A small self-supervised image encoder, trained from scratch: arch vit, 194171 training examples.
Rows from block 7 of a small self-supervised image encoder, named by matrix and row number. Rows with one number belong to one neuron. Each number is 128 + 32 x the weight over its row's rms, rounded and kept within 0 to 255. All counts start at 0.
After each neuron's rows are labels from the 100 images, of 14976, where the neuron reaches its highest value: "top examples" is what is common among them; "patch colour" is the nearest of a few named colours to the mean colour under the peak. Only what is clearly more common there than usual is listed. The data: microscope photos of single blood and bone marrow cells.
# fc1: MLP up (model.blocks.7.mlp.fc1.weight, 1024x256), inputs 104-155
# fc2: MLP down (model.blocks.7.mlp.fc2.weight, 256x1024, transposed), outputs 104-155

fc1.363 [140 142 156  67 108 116 113 218 194 139  96 152 145 107 140 115 128 150 134 136 150  86 134 101 121 100 108 189 116  76 154 116  84 158 181 174 201 151  70 111 181 158 143 125 151  76 109 106 128 113 124 126]
fc2.363 [122 126 127  72 165 136  91 120 121 122 111 130 181 104 167 165 133 111  83 196  54 102 129  79 137 130 188  64 110  92 127 106  97 169 115  80 168 127  75 142 129 135 115 142 109  90 135 149  76 102 124 146]
top examples: cell type: erythroblast
patch colour: purple

fc1.541 [145 128 144 149 156  92 146  54  59 134 183 114 114 171  64 112 116 119 174 128 134 100 179 149 177 145 138 117  77 169 165  82 162 100  90 100 138 154 109  67  83  99 143 120 140 157 160 126 183 127 157  95]
fc2.541 [160 151 122 108 144 136  97 109 125  79 153 121 103 129  97 172 156 109 177 182 124 125  86 134  89 142  85 105 133 125 139 123 154 140 145 102 206  83 133 142 182 113 150  83 195 103 158 158 161 149  98  96]
top examples: cell type: plasma cell
patch colour: purple

fc1.661 [195 185 118 111 157 144 179 166 127 156  60  76  88  95 182 133 165 154  67 110 121 124 172 165 148 143  71  84 148 111 117 217 140 135 112 124  91 103 143 160 143 115 119 163 150 125 141 157 156 119 152 135]
fc2.661 [ 81 109 121 138 130  98 123  91 129  81 133 121 181 105 119 105 108 195 110 126 116 116  65 135 205 118  66  90  50 150 147  99  98 137 164 167 140 162  64 102 141 102 153  96 134 147 147 114 146 152 111 115]
top examples: smear: peripheral blood
patch colour: pink

fc1.26 [135  95 142 150 140 118 166 182 153 122 154 162 147 109 126 139 126 112  98 161 122 107  99  71 124 107 167 108  98  85 116  78 129 185 187 126  99 105  83 158 142 184 165 132 156 187  80 148 150 119 136 135]
fc2.26 [142 126  69  60 111 139 171 140 168 125 115 161 115 156 120  97 138 108 179 168 108 133 192 134 148 200  79  93 125 142 150  96 143  98 144 140 170 187 103 142 162 105 166 148 151 147 135  73 151 116  18  97]
top examples: cell type: band neutrophil
patch colour: purple

fc1.766 [138 168 136 122  88  97  91 110 124 130 176 129 103 155 139 150 162 124 169 135  92 125  85 115 152 136 118  89 111 116 135 123 124 142 113 110  93  64 107 109 127 157 136 135 160 101 101 165 127  88 111  78]
fc2.766 [117 127 137  39 145 124 159 134  91  96 161 166 117 127 106 178 171 106 104 149 105 113 124 140 140 131 124 160 128 126 102 117  97 139 185 105 105 138 131  72 135 183 150 167 122 163 128 114 121 148 172  90]
top examples: cell type: lymphocyte
patch colour: white

fc1.707 [ 81 111 122 101 155 116 187  66 110  98 106 145 106 163 127  87 125  92  66 100 143 142  34  94 168 120 139 126 183 116 194  67 134 124 154 141 135 106 137 150 160 129 134 161 111 157  98 168  90  97  76 153]
fc2.707 [ 99 146  93 115 100 148  69 111 107 166 141 139 162 131 154 128 104 109 174 176  87 128 129 126  85 112  98  83 129 197 159 129 138 113 124 127 154 116  86 170 137 205  86 156  80 114 115 151  78 132 128 136]
top examples: smear: peripheral blood
patch colour: pink

fc1.512 [143  78 129  69 106 203  88 118 173 122 140 197 145 112 154 176 156 188 117 186 134 104 124 122 136  42 123 150 113 146 122 135 119  83 108  85 124 110 124 125 112  87 146 109  67  97 125 118 173 131 120 110]
fc2.512 [111  85 134 134 124 139 127 172 163 131 122 113 179  69 116 180 141 150 105 156 126 141 179 102 137 152 153 140 129 124 161  41 138 132  94  57 129 147 116 169 137 114 103 101  98  92 103 116 136 133 105 201]
top examples: cell type: promyelocyte
patch colour: purple; blue

fc1.279 [150 200 166 174 143 112 164 114  96 170 160 140 115 130 132 139 160 102 151 173 191 128 116  98  87 156 112 125 105 169 109 112 215 115 126  82 153 123 121 162  99  69 142 140  94 141 122 119 129 180 179 108]
fc2.279 [170 106  92 151 162 123 149 112  86 145 109  88 186 108 156 119 122 130 139 204 166 177 118 107 108 112 121 156 154  67 147  74 141 136 127 104 149 140 109  96  92 118 157  95 106 118 134 147 185 102 139 103]
top examples: cell type: plasma cell
patch colour: purple

fc1.674 [155 109 165 141 123  65 130 147 123  99 174 118 105 156 153 139 117 148 157  79 120  83 139 164  96  88 113  94  54 152 138  85 164 132 124 119 168 115 225 114  80 118  36 188  75 139 164  78 102 144 172 119]
fc2.674 [148 122 173 156 118  55 183 152 132 155  88 117  84 147 118 101 142  90 129 171 163 159 176 108 154 128 136 154 158 121 142 141 131  96 192 120 121 132 153 117 181 115  73  75 177 186 184  68 154  90 152 116]
top examples: cell type: eosinophil
patch colour: purple

fc1.664 [148  96 187 165  72 123 151 119 199 137 154 144 193 172 172 149 120 202 135  87 115  78 173 141 146 113 113 123 111 116  98  82  61 116 145 125  84  87 135  71 138 133 181 122 136 151 119 174 102 115 174 103]
fc2.664 [196  66 124 165 149 161 144  91 142 110  90 215 179 107 112 148 171 148 130 126 189 109 127  97 154 197 165  94 102 122 162 146 190  51 148  83 150  98 110 118 115 145 104 115 113 191 164 116 177 131 152 157]
top examples: cell type: plasma cell
patch colour: purple; blue

fc1.133 [135 142 135  70 130 107 143 125 133 118 143 151 158 102 191 153  82 147  61 161  94 126 140 103 113 129 150 135 121  63 130 212 117  93  99 139 109 103 110 119 100 142 156 147 125 162 117 143 168 112  88 166]
fc2.133 [ 85 141 114 138 143 173  99 179  92 127 108 162 173 190 146 166  97 109  76 149 142 127  96 105 105 171 164 123 102  94 124 126 115 101  76 120  98 185 135  92  75 109 127  92 139 111 160 109 169 112 146 159]
top examples: cell type: blast
patch colour: pink

fc1.293 [125 160 130 103 162 110 166 124 100  83 155 138 144 116 110 117 112 144 126 183 180  96 115 157 164 164 145 174 102 167 175  89 136 124 135 141 169 174 150 140 147 193 158 126  64 121 113 151 140 191 112 111]
fc2.293 [113 150 204 169 108  98 154 106 121  99 142 151 133 143 117  60 113  90  98  94 208  83 112 147 115 112 110 103 157 100 147 129 103 164 117 121  98 178  86 117  82 111 107 150 122 211 149 168  98 155 160 145]
top examples: smear: peripheral blood; cell type: segmented neutrophil
patch colour: pink

fc1.719 [149 183 108 105  99 139 130 138 102 120 105 147 115 103  85 121 131  97 164 176 120 122 101 138 176  65 115  68  71 114 163 116  76 111  91 126 113 146 123 108 180 150 136 138  81 116 106 177  84  46 115 147]
fc2.719 [135 171 111  94 161  83 100 132 185 120 142  51 137 113 126 130 137 150  81 122  87 222 146 175 145  93 167 160 148 142 142 107  74 164  68 108 128  83 140 126 131  95 101 102 121  99 163 113 241 196  86  96]
top examples: cell type: lymphocyte
patch colour: purple

fc1.573 [ 42 141 112  84 119 146 139 144 176 201 112  98 143  84 115 111 138 154 132 104 118 140 100 110 114 167 201  84 118 162 102 172 123 110 116 125 174 154 149 138 159 139 107 112 120  71  90 184 160  99 173 145]
fc2.573 [ 76 137 111 134 146 140  97 148 125 141 122 135 124 147 128 191 154 123 135 141 151 126 120 161 116 175 126 127  45 166 135 149 137 114 102 189 132 134  88 146 141 118 165 113 219  91 118 129 180  91 187 121]
top examples: cell type: segmented neutrophil
patch colour: purple

fc1.270 [155 134 121 100 144 145 106  74  96 133 140 122 135 109  73 185 145 129 107 160 131 107 135 144 140 140  97 100 102 146  58 146 197 142 136 143  87  97 195 183 119  92 153 123 117 135 171 112  95 129 121 142]
fc2.270 [ 86 177 119 169 118 154 164 122  70 120 115 137 175  79 126 129 145 102 127 102 138 130 117 104 124 147  87 147 137 128 165 114 126  88 103 114 186  97 136 114 174 141 140 120  96 103 105 137 149 153 134  69]
top examples: cell type: artefact; cell type: blast
patch colour: purple

fc1.723 [105 111 108 131 116  53 113 116  86  97 161 136 134 192 126 132 143 105 131 191 136  95 146 104 121 108 108 137 113 206 141  77 136 152 159 125 187 108 144 118 133 136 140 144 115 164 116 139 149 153 125  91]
fc2.723 [137 136 182 199 123  83 162 153  86 109 118 149 136  77 102 178 106 107 169 157 169 165  95 101 158 191 160 163 134  87 135  65 130 116 123 121 106  93 116  67 156 120 123  99 118 109 185  98 139 179 115 126]
top examples: cell type: blast; cell type: promyelocyte
patch colour: purple

fc1.117 [121  95 155 108  96 166  79  89 138 160 130  88 179  93 118  96 139 125 175 107  67 106 112 149 142 154 160 165 133 158  80 174 129  88 193 117 122  96 159 171 109 117 150 101 128 107  90 107  67 167 109 153]
fc2.117 [156  68 156  93 129  92  95 151 115 173  58 144 134 153 164 105 127  99 113 198 132  86 169 114 101 108 116  99 152 134 150 132 150 132  96 148 143 151 159 111 111 207 155 116  85 145 122 149  94 179 152  96]
top examples: cell type: segmented neutrophil
patch colour: pink

fc1.528 [113 189  44 140 128 139 104 121 148 155 114 151  74 100 116 191 159 105 169 138 205 166 120 142 115  54 124 153 167 121 145  99 110 115 145 133 115 162  98 140 158 155 147 174 113 137 142 113 130 151 130 140]
fc2.528 [121 100 202 178 154 138 119 129  60  96 101 128 134  90 137 141 127 158 124 146 112  97 102 113 178 126 175 110 110 121 139 109 105 157 154  98 152 139 108 168 128 104 181  97 134 127 161 114 110 105 140  80]
top examples: cell type: erythroblast
patch colour: pink

fc1.139 [187 141  87  58 112 134 121 130 134  98 156 173 212 144 112 136  80 144 166 140 140  84 124 117  73  89 170 173 170 147  96 120 108 179 155  83 172 117 136 153 149 123 117 107 128 177 123 124 160 146 150  27]
fc2.139 [107 141 122 176 141 136 138 178 105 164 106 176 103 105 136  63 156 108  60  92 133 179 132 163 151 129  72 107  55 105 112  97 164 140 179  98  95 146 108 113 157 130 141  83 192  78 110  54 144 133 137 134]
top examples: cell type: erythroblast
patch colour: white

fc1.557 [151  99 131  88 142 163 131 166 188  34 167 110  93 136 154 124 117 110 119 105 153 118 127  98 139 162  99 193 114  88 130 113 139 191  28 123 170  95 105 154 136 145 118 111 145 138 131 195  82 104 126 207]
fc2.557 [193  75 209  63 160 166 179  85 191 152 158  54  97 121  66  96 141 155 144 110 133 140 106 132 101 137 137 167 203  98 125  57 119 129  99 144  90  99 134 134 144 165 186  97 121 115  74 117 120 109 119 209]
top examples: smear: peripheral blood; cell type: myeloblast
patch colour: white

fc1.160 [149 128 143 125 129 137  95 111 128  64 143 164 171 142 124 124  80 185 141 152 124 129  90  91  91 159 156 151 136 133 132 151 117 109  88 121 113 146 142 146 149  76 129 109 118  71 159 111 144 119 139  79]
fc2.160 [ 68 108 157  98 114 143 116  98  87 121 187 186 148 153 149 131 119 105  83 118  99 128  75 151 113 115  91 143 160 168  94  66 133  89  94 100  94  38 109 153 139 120 137 146 106  93  94  91  69 127 120 202]
top examples: cell type: erythroblast
patch colour: white

fc1.73 [122 113 155 106 177 147 117 146 147 103 105 167 110  71 101 105 136 123 155 135 137 143 121 124 125  77 111 120 133  81  72 120 131  87 114  77 146 122 158 119 171 174 133 149 169 122 153 135 142 133 100 124]
fc2.73 [ 85  59 151  89  97 113 137 149  95  86 122 170 153 116 139 145 133 120  98 161 148 152 195 147 135  90 175 141 118  91 140 151 104 165 139 125 119  97  87 127  88  69 133  60 161 110 200  76 136  90 147  95]
top examples: cell type: artefact
patch colour: purple

fc1.100 [151 167 153 123 170 134 144 141 124 142 114  76 167 136 161 102 142 121 177 126 106 126 139  78 114 215  94 143  82  93 135  87 183 106 178 117 153 140 129 116 144 162 111 128 144 107 180 150 185 133 103 161]
fc2.100 [130 118 113  94 121 114 101 143 126 175 150 158  95  96 105  99 146 135  88 121  70  97 146 119 117 123 113  96 152 153 180 109  71 149 148  81 147  78  97 121 135 102 129 119 128 111 180 141  72 153 173 153]
top examples: cell type: erythroblast
patch colour: blue

fc1.571 [107  89 144  88  99 143 138 158 139 113 119  73 144  81 165 119 183 169 115  87 142  96  85  84 123 102 165 104 123 148 152 110  96  75  73  95 128 119 138  99 148 175  76  99 191 133 110 136  76 182 122 110]
fc2.571 [123 177 141 190 133 118  62 105  70 109 131 139 100 164 134 146 116  91 143 169 127 135 158 128  69 121 137 145 168 111 134 136  92 153 146  49 148 130 137 167  97 154 117  85 146 128  91 151  98 139 134 102]
top examples: cell type: erythroblast; cell type: lymphocyte
patch colour: black; blue

fc1.392 [157 129 158 111 172 134 109 123  60 128 123  94 117 135  92 104 106 119 140 137 130 213 195  94 102  81 129  83 150 136  39 192 158 119  90  97 159 109 181 139 102  77 159 186 126 112 176 100 157 121 143  87]
fc2.392 [128 130  81 160 156 156 166 113  88 125 134 228 106 140 145 145 123 144  74 174 108  99 138 118 129 101  87  98 109 134 139 148 143 166 140 106 156 147  87 154 135 148 147 137 137 130 126 103 126  49 137  82]
top examples: cell type: artefact
patch colour: purple

fc1.764 [143 207  88 185 141  86 103 136 114 129 141 141 126 117  94 107 132 154 194 102 102 186 179 134 160 105 122 159  75 105 147 205 114 103 147 173 172  83 135 135 143 110 143 127 129 143 121 160 104 160 109 118]
fc2.764 [135 107 131 143 120 112 161 106 138 129 129 114 150 141 113 174  90 157  68  91 116 147 112 196  87  73  74 160  95 147  59  61 144 116 107 171  56 106 146  93  80 117 123 172  77 108 152 201 151 121 105 151]
top examples: cell type: blast
patch colour: blue

fc1.224 [211 159 139 155 150  67 101 141 130 133 158 165 138 106 143 162 132 125 170 104 115 144 115 144 145  90  96 170  95 166 140 147 120 183  86 116 125 128 125 130 105 159 118  89  77 202  77  89 123 120  87 154]
fc2.224 [ 71  54 142 148 137 123  98 140 157 102 120 118 109 156 132  87  67 149 104 131 143 153 185  92  64 115 138 154 154 173 158  96 105 129 126 144 135  97  67 166 141 175  89 103 124  82 115 128 119 100 168 134]
top examples: cell type: proerythroblast
patch colour: blue

fc1.272 [ 79  92 130  90 109 124 114 116 103 115 156  95 163 169 108  67  98 174 100 126 130 119 159 144 156 211 154 138  70 132 126 145 187 115 140 144 114 123 148 159  84 172 154 117 201 149 134  87 147 119  64 148]
fc2.272 [165  85 136 103  74 131 126 153  99 174 138 116 117 162 157  71 109 173 119 155 128 100 186  99 157 137 111 119  93 164 177 161 156 110 174 146 186 114 130 186 119 168 163  65 116 145 149 110 141 105  93 165]
top examples: cell type: segmented neutrophil
patch colour: purple; blue

fc1.157 [132 147 108 105  90 106 121 142 145  46  75 149 136 104  68 125 175  97 177 144 125 137 220 125 130 156 124  86  89 145 124 163  60 158 184 171 152  36 167 106 122 125 157 113  98 165 116 120 103 155 145 106]
fc2.157 [ 91 189 179 156 117 113  74 141 121 171 110 109  86  87  68  79 191 149  80  69  72 117 143 169 152 115 177 128 146 168 116 139 143  84 119 112 154 167 192 127 166 109 122  97 154 120 178 138 134 142 122  84]
top examples: cell type: eosinophil; smear: peripheral blood
patch colour: purple

fc1.28 [117 137 137 116 181 143  85 130 121 103 153  78 136  81 113 109  94  92 120 120 119 144 136 150 117  51  72  92 157 132 103 152 155 152  74 125 142  93 128  77  97 155 134 151  99 113 141 175  92 154  74 159]
fc2.28 [103 150 186 110 110 127 160 123 180  98  88 185  68  99 169 141 160 115 162 121 128  92 187 141 106  98 160 154 137 145 137 147  73 112  56 120  73 127 170 147 114 129 149 147  93 110 148 194 120 115 106 176]
top examples: cell type: artefact; cell type: blast
patch colour: purple

fc1.471 [131  91 101 131 112 103  71 139  77 129 144 138 109 120 133 165 137 122 144 115  79 157 147 141 137 123 164 145 113 112 163 134 181  95  83 191 111  96 186 146 147 128  86 130 112 178 126 114 131 126 148 119]
fc2.471 [ 84 104 151 146 125 115 133 236 107 133 129  65 162 156 102 129 136 121  74 124  11 184 130 143  97 164 126 118 109 105 109 133  81  98 131 127 145 102 131 140  78 125 150 123 101 106 134 106 103 151 113 102]
top examples: cell type: artefact
patch colour: blue; purple

fc1.378 [109 126 106  84 136  86  66 125 122  86 148  66 108  90 132 119 156 122 172 173 167 146 129 112 151  88 110  81  73 122 138 103 132 182 105 140 131 197  91 120 149 178  81 159  93 101 141 153 138  92 109 107]
fc2.378 [141 162 128 116 146 100 130 136 136 156 133  74 108 152 186 153  68 132 139 122  91 122 120  73 109 193 148 154 109 119 102 122 148 129  87  74 137 147 126  74  82 125 198 146 179 171 116 111 159  92  90 134]
top examples: cell type: lymphocyte
patch colour: blue

fc1.394 [122  95 138 142 158 122 169 145 165 159 136 134 117 126 122 120  52 113  88  40 108 116 104 140 149 146 126 180 115 124 196 105 137 178 162 105  76 174 150  73  94 124 161 139 140 134 134 122 147 135 152 119]
fc2.394 [138 156 143  55 149 134 156 101 104 155 155 128 174  94 110 102 119 147 153 114 146 142  78 114 110 186 134 176 118  60 102 113 149 167 156  95  93 150 142 135 118 109 110 168 127 192 130 131 147 131 175 163]
top examples: cell type: blast
patch colour: purple; blue

fc1.360 [170 106 105  58 124 122 154 144 141 156 103  70 144  38 121 214 199 150  92 146 143  94 170  93 134  54 150 159 144 108  92  85 140 153 151 150 147 141 143  98 116 122 114 131 120 113 182 124 102 186 156 151]
fc2.360 [158 186 190 134 169  74 150 117 158 108 138 130  46 149 132  69 118 108  54 166 146 121 155 129 114 124 148  85 113 134 140 109 105 129  94 108 128 156  87  81  86 127 176 135 175 108 132 108 138 168 125  99]
top examples: cell type: promyelocyte
patch colour: pink

fc1.201 [147  90 203 114 128 151 120 115 150 158  93 102 120 119 113  61 156 129 147 131 114 192 110 142 151 128 144  83 141 156 144 117 165  97 137 132  95  99 119  64 102 175 133 105 134  84 117 109 141 126 130  98]
fc2.201 [146 155  77 148 111 154 174 145 144 122 148 128 180  95 139 212 169 118  88 138 120  78 154 142  66 162 127 141 157 165 104  88 136 155 107 129 140 125 171 100 111  83 132 121 112 162 144  83 122 174 136 171]
top examples: cell type: proerythroblast
patch colour: blue

fc1.536 [141  95 183 103  11  76 143 128 120 120 117 147 159 109 105 150  72 126 161 141 109 123 103 150 132 134 108 110  59 102  98  99 146 136 119 125 188 116  95  96 149 130  80 145 106 151 132 109  90 178 137  89]
fc2.536 [128  72 150  92 110 143 128  82 110 121 133 173  55 107 122 127 134 110  96  85 115 173 142 174 134 110 183  77 140 112  58  51  91 171 127 124  74 175 132 123 138 122 100 123 189 160 194 155 202 128 152 120]
top examples: cell type: promyelocyte
patch colour: purple

fc1.39 [160  86  78  92 174 132 136 145 182 106 139 165 131 154 127 102 103 177 136 112  87 106 114 174 113  73 128 101 108 101 150 171 131 126 149 156 175  95 163 132 157  80 101 120 152  78 125  93  95 146 126 121]
fc2.39 [101 173 163 155 145 116  78 125  71 133  76  62 122  84 115 198 131 173 121  73 117 165 203  79 130  73 132 198 125 115  81 111  79 157 122 130  93 137 117  94  63 131  88 160 123  75  82 151 101 131 133  91]
top examples: cell type: promyelocyte
patch colour: purple

fc1.417 [149 159 122 152 111 119 177 154 155 168 145  88 128  84  91 113 150 165 122  91  98 123 163 176 137 125 162 126 172 137 116 136  97 114 117 141  93  85 189 106 131 127 138  70 116  97 151 127 155 136 103 164]
fc2.417 [106 123 111 165  80  66 136 114 130 157 131  75 167 156 106 132 103 134  95 142 154 131 208 117 153 198 122 110 135 161  82 141 148 117 144 143 192 137 100  72 117 137 149 166 120 119  95 152 180  55 137 124]
top examples: cell type: erythroblast
patch colour: purple

fc1.119 [ 80  56  76 171  84 158 179 120 132 162 146 130 118 133  99 142 162 151 110 155 182 152 128 115 180 100 123  82 169 171 115 138 111 130  96 158  64 121  86  96 147 141 170 167 126 133 147 160 137 181 114 172]
fc2.119 [103 105 104 121  81 167  96 141 163  86 155 100 132 132 115 134 135 151 110  76 153 112 133 189  99 144 118 158 182 134 121 178 155 172  58 150 103 146 193 124 104 120 165 117 128  91 102 105 125 154 123 118]
top examples: cell type: blast
patch colour: grey

fc1.495 [115 155 157 101  97 177 159 107 193 146 159 160 133 172 113 107 122 140 135 149  93  92 126 119 122 135  86 131 124  60  35 112  92 135 134 148 157 144 157 138 104 141 111 144 145 148  88  75 175 132 136 144]
fc2.495 [143  79 134 168 108  74 147 174 141  66 135 179 138 105 148 117 177 116 120 127 141 105 173 115 165 139 128 188 115 128 114 107 113  67 173  82 141 111 116  97 112 119  66  96 168 156 193  90 136  58 145 106]
top examples: cell type: plasma cell
patch colour: purple

fc1.342 [127 132 163 166 141 150 100 153 175 118 125 140 127 219 134 163 162 171  97 177 103 131 115 134 110 133 128 118 102  17 125 159 184 170 163 170 141 132 111 109 184 155 167 152 163  93  74 126 109 137  90 146]
fc2.342 [119 140 153  69 176 107 119 179 151 132 123  95 102  71 130 125 121 102 163 116 148 102 133  78 118 109 130  54  93 103 125 142  56 125 155 109  99 100  90  79 142  98 182 144 150 183 124  96 108 103 168 160]
top examples: cell type: segmented neutrophil
patch colour: purple

fc1.451 [150 146 139  98 162  80 159 131 113 136 173 138 128  93 122 186 117 129 152 120 133 147 110 113 124 161  92 127 170  93 110 179 125 146 122  90 146  94 136 143  85 109 128 177 108  80 137 110 147  57 123 126]
fc2.451 [100 152 116 148 146 142 150 130  94 103 168 166 137 119 137  96 113 149  92 124 109 173  85  91 165 109 151 103 115 131  68 122 106 171  97 154 153 146 153 166 100 153 101 163 145 107 132 159 122 108 149  89]
top examples: cell type: blast
patch colour: purple; blue

fc1.333 [129 148 159 159 135 158 142 187  94 120 141 126 100 130  69 138  65 175 103 128 159  97 157 141 100 125 115 119  55 200 128 129 163 160 109 137 143 142 148 106 144  96 120  73 104 132 134 104 143  81 167 101]
fc2.333 [160 132 196 174 115  93  89 145 162 114  71 130 123  92 122  87 140 117  85 163 131 174  59 105 144 139 136 124 112 131 113 148 156 109 175 197 110 140 113  76 164 166 137 103 126 137 120 128 140 143 192 101]
top examples: cell type: plasma cell; cell type: promyelocyte
patch colour: purple; blue

fc1.159 [ 76 140 144 131 148 121  10  76 132 177 137 177 136 162 112 110 111  98  87 138 127 174 231 112 119  81 106 120 159 153 149 115 195  92 124  96 118  77 116 151  95 138 202 141 153 104  79 169 121  97 124 127]
fc2.159 [ 71 106 132 124  81 132 145 153  99 166  42 157 155 132 109 126 135 173 121 151 154 125 179 114 149  71 160 129 100  71 141 184 100 129 129 144 141  64 139 136 117  77  98 124 151 163 130 114  96 114 127 127]
top examples: cell type: band neutrophil
patch colour: purple

fc1.311 [190 156  89 147 162 149 104  82 120  76 132 139  92  98 105 160 161 108 125 151 186 102 136  90  82 100 122  59 170 127  93 159 152 133 125 168 113 114  75 146 166 103 140  92 133 138 117 162 168  98  98 141]
fc2.311 [ 78 128 136 118 104 108 104 157  83 133  95 158 147 175 134 164 135 106 127 114 110 123 185 154 145 104 117 124 198 131 177 236 140 131 124 159 106 110  77 153 144 100  88  98 127 114 138  75 168  82 120 110]
top examples: cell type: blast
patch colour: grey

fc1.364 [148 198 159 176 162 131 153  95 137 164 120 161  98 141 139 146 105  35 114 142 108 115 145 174 146 137  83 159 144 107  94 172 132 150 156 147 145 135 146 109 118 150 142 148 152 146  93 142 168 144 138 111]
fc2.364 [ 86 137 180 132 143  85 131 119 126 139 144 142 153 120  99 118 142 119 149 157 116 128  83 122 191 128 132 162 123 105 126 121 152 122 126 113 141 139 118 109  90 113 144 115 158 186 147 154  65 134 135 158]
top examples: cell type: promyelocyte
patch colour: purple