config = dict(
    model='self-supervised image encoder',
    color_jitter=0.4,
    fused_qkv=False,
    parallel_block=False,
    eps=1e-08,
    precondition_frequency=32,
    adamw_lr_other_params=0.00082,
    epochs=5.9,
    adamw_weight_decay_other_params=0,
)
Rows from block 5, named by matrix and row number. Rows with one number belong to one neuron. Each number is 128 + 32 x the weight over its row's rms, rounded and kept within 0 to 255. All counts start at 0. Numbers have three digits each. After the name is the row's rms in percent of the matrix's.
# fc1: MLP up (model.blocks.5.mlp.fc1.weight, 1024x256), inputs 0-51
# fc2: MLP down (model.blocks.5.mlp.fc2.weight, 256x1024, transposed), outputs 0-51
fc1.11 094:079151100116129170123139095125078121118154153147146149112133148108079146138089151166116090159090108119159052134128155115138138197106053177113101100140100095
fc2.11 087:105187192104131146106136139105090129085109196160123102173098148107164094041107124068095098145124132156144069114117105146110119131112131094134114080217086179
fc1.12 101:153163143132163117080119146189090126197114110079081142129151182133181062157201175183035154105106136152118161101101143129078111135156103140082114124099100133
fc2.12 099:084135151173117111129123118080128118143092128157199090134110110130109083152076101090186140076171132086104140127074112062134122104149176159107094156161129143
fc1.13 092:144127127101130158153169122119126116092109106154130070129102116154093120084127082122161147110160151153157176130113123144150203134073125137136105120181146106
fc2.13 092:113074152158113111108163135125149167147102154136131169153146156140151130123188184118151169141117110170124151155124148146169150118099107130104124098112122135
fc1.14 109:102115169134124085129119149162111180152092130102090155147151121144222137064139141087063098161095084120078150086162084111140156123107119155152137049177199148
fc2.14 112:136119148177123144093138137155150131144151092133128105113133093197152135144093147136142094124184144161105108084129126112135112104158061105089122134184107131
fc1.15 100:195120132200158107107081188134119107095100131146085119180081132139172109119104150080092141114171135122134131114118204120112113073076139111082107087154087084
fc2.15 097:091176069072108153144138113173118199152086188044152101118158132122129071137131135119123067077119087145135110115104158129128146158168085137120161151143156150
fc1.16 087:139112148201100119171113112084139130169179085128133136175133159152124102039118186054126169181100134146141138091116117112139108120160118145150045121106162191
fc2.16 099:103122169075129159148208132111127093114191162110135172101087129065100172074180184155092144081116135113147168090070164116108062091143126112124134142131169158
fc1.17 097:126142076147131162120127052065102105156119109127184147119146108156120117097135137167149130123122100107091088143144084134186142128092136158103113110084134124
fc2.17 087:133147194100086113154076131135166167082101133108165107161149138069177168111130118077137128122105222124118142109153141121164126105146058086185137103154101144
fc1.18 101:167090155175080165117105076157096148191127182134156120085146076104145089097143143155137146124154135119121132095084116120163121077110098110099120083094093111
fc2.18 099:150113097094180166127161100179095119152094075114232134131147148150113131094107141149134140099108154126080189128081143113122071147136125106163131126130128162
fc1.19 109:109159139132108191145159163152124110093145146117117101103139141159100102122050142170116127122116109202141120088134144091131137053108146157154056131112166124
fc2.19 114:157162070119213106182124160115118131082153110097092179124134123077127130099117100136146089100186093107082089109111107073138044118086046133113172116132154160
fc1.20 101:131114123140088125103114164152142152157095102149119153118091178153113157133121110138111133207169119171163178122088165142170155130088093202228109137149091105
fc2.20 091:154114107164150091193140046130137186108111078182142114184093103183133125182142151090088160134091134120155176099135107148084124149144152115102117112124118124
fc1.21 108:138158127092112085088114187121128141148115165113203126118183143129131115109179129174107086157154100138125164165124127087090106183104121133150135122086138168
fc2.21 114:125103109071113127161163158149101132160196086170128108127145107164136134118119162147065149114127091179099140097170146169092095094158107130114154150112112185
fc1.22 092:161114090070108106148134118147155121102157105146141124106108137105158124097101088149058171125184164117168104113148116134178103124076114114117102154095135161
fc2.22 101:150218088159133095112120061130108119154084106123114143109079149101196138184066104157125087140100153157120178111128112114119112143109132102107176213138114114
fc1.23 081:162130155170152110115112154139138122117105129121177159130129135092090108117186135136133130137068095101146141175134131098163096137121131085141131157153094179
fc2.23 072:134134034110140151107161125153167110153121106109108133118125087200099153133133115160124127180166131123100149082081090094123123202144093122081155128101137077
fc1.24 095:099153112082139128134140129102165152119090096164169105128124086106140086095125082087077121088077164096150142130089111098144125180162098184146144119152189088
fc2.24 087:147177168132068078135093107188135118145181149102115132155104133125132133138143198114176127096122137139105161118144128097111191114083130091175066098136107155
fc1.25 105:087134231144172140103091065108079179117102111108066131124131093145110139144192099110144140124160135086182070123142140109078068086123137081127123151098119105
fc2.25 109:110095135196111132122147112097152086129139087116131113138117144157094110112156151145136138140101124144048142091140075079130184151124082164181099105151153212
fc1.26 102:155120137106112142147137135102098120090112097063117161124121158117153119119125167053119091147161140194132172137112140183150062165203126119092169126131153073
fc2.26 104:127126108129137109106071102111121087128201175091165142151123070112114135170178163119078129130142165096128142140119150116119135123080136102114122153126153108
fc1.27 109:126145152142097121069126096095143178136083110146100168114134140122139112088185111114120133100098140164117036105180143070142142115122151202153132115162073067
fc2.27 112:144079135133139163168136128186105134159133155128138113127134097162110143120163181102125113107098138091131156082095111122155048132140098058112070170134122181
fc1.28 087:103148120098097168117117140108146068151131163135089115127149206100128123151081097140062121091073165067076122123129128164092159128186119177121102147195141143
fc2.28 081:112164115120152147171148104086100154178128206105148118084160135140095151107141126099195129122141069091176150130148087189135108171136147130125121150104162164
fc1.29 082:174078126091093117103129150131200134069074190101162130086150144093148151080141079161070137073151136180071160129125137152184135163094132080093176099137128148
fc2.29 078:132186149140152101164160148161133119100127137129142144169132121207175089121075142182096114121086086095121115111166171118071115071150109081123025087156142140
fc1.30 104:087098148148132092106117150132207134161133106135157092113182126133139125136109139165078130094123144126144144111150144160159079118100131127146126153204111144
fc2.30 106:072155131140097102156196147138148122150174118159140095109130131066083101122137159092134101092164177117200099140096130120145113141117158103153094125154102118
fc1.31 098:103164138111133178129135112113134173167146140116129076136125124120117153098104081149082099110143142039075107113104134107155230105101155108135103117174052132
fc2.31 099:122076080128124114120175138163147112185128166078157151076157115172154128101088160064163158158142157159075130120086066110087131184141147108142165107146135079
fc1.32 091:169078190142088126143162133092171139106088221154092211128145114150157098101119182083146117089108154102094169129081116164116094070107170107150131134057151130
fc2.32 099:139145063185173124109165151121089122148067150136112083179198124133164115130131159128122147139110073064143089158141119170127100127155095117107100129184136089
fc1.33 110:133139182169125150160173141188080140187153179136072175175148138116155120142154121162085101141134100116154135109130149200121139123167117152132092098143142152
fc2.33 109:149113133203131070131092111076142115103116106118104154151140134129152087166145087086099179147078093171116167209135110066146154133088085179096105140134110073
fc1.34 109:233130187104154093189126116117118133140090162137108106150098221144135185123140127112124197169104116037114225152141126110136146112139174125096166114103098073
fc2.34 110:109131079070152159136166116111061163116104097101108180118129150143088132145170118096139121129106056131106165116152148118107114117153065202108178138130083123
fc1.35 094:065127113119103107146073144140137087094107152139151205114088115129171155100213121130153095140143121121151156168200171117128136140169172088186160111134174186
fc2.35 101:104112163092160141157100156104199172103132092145116133081153138187153161139152074198067082116135125144127119108123152158129122115118138107169150178147118159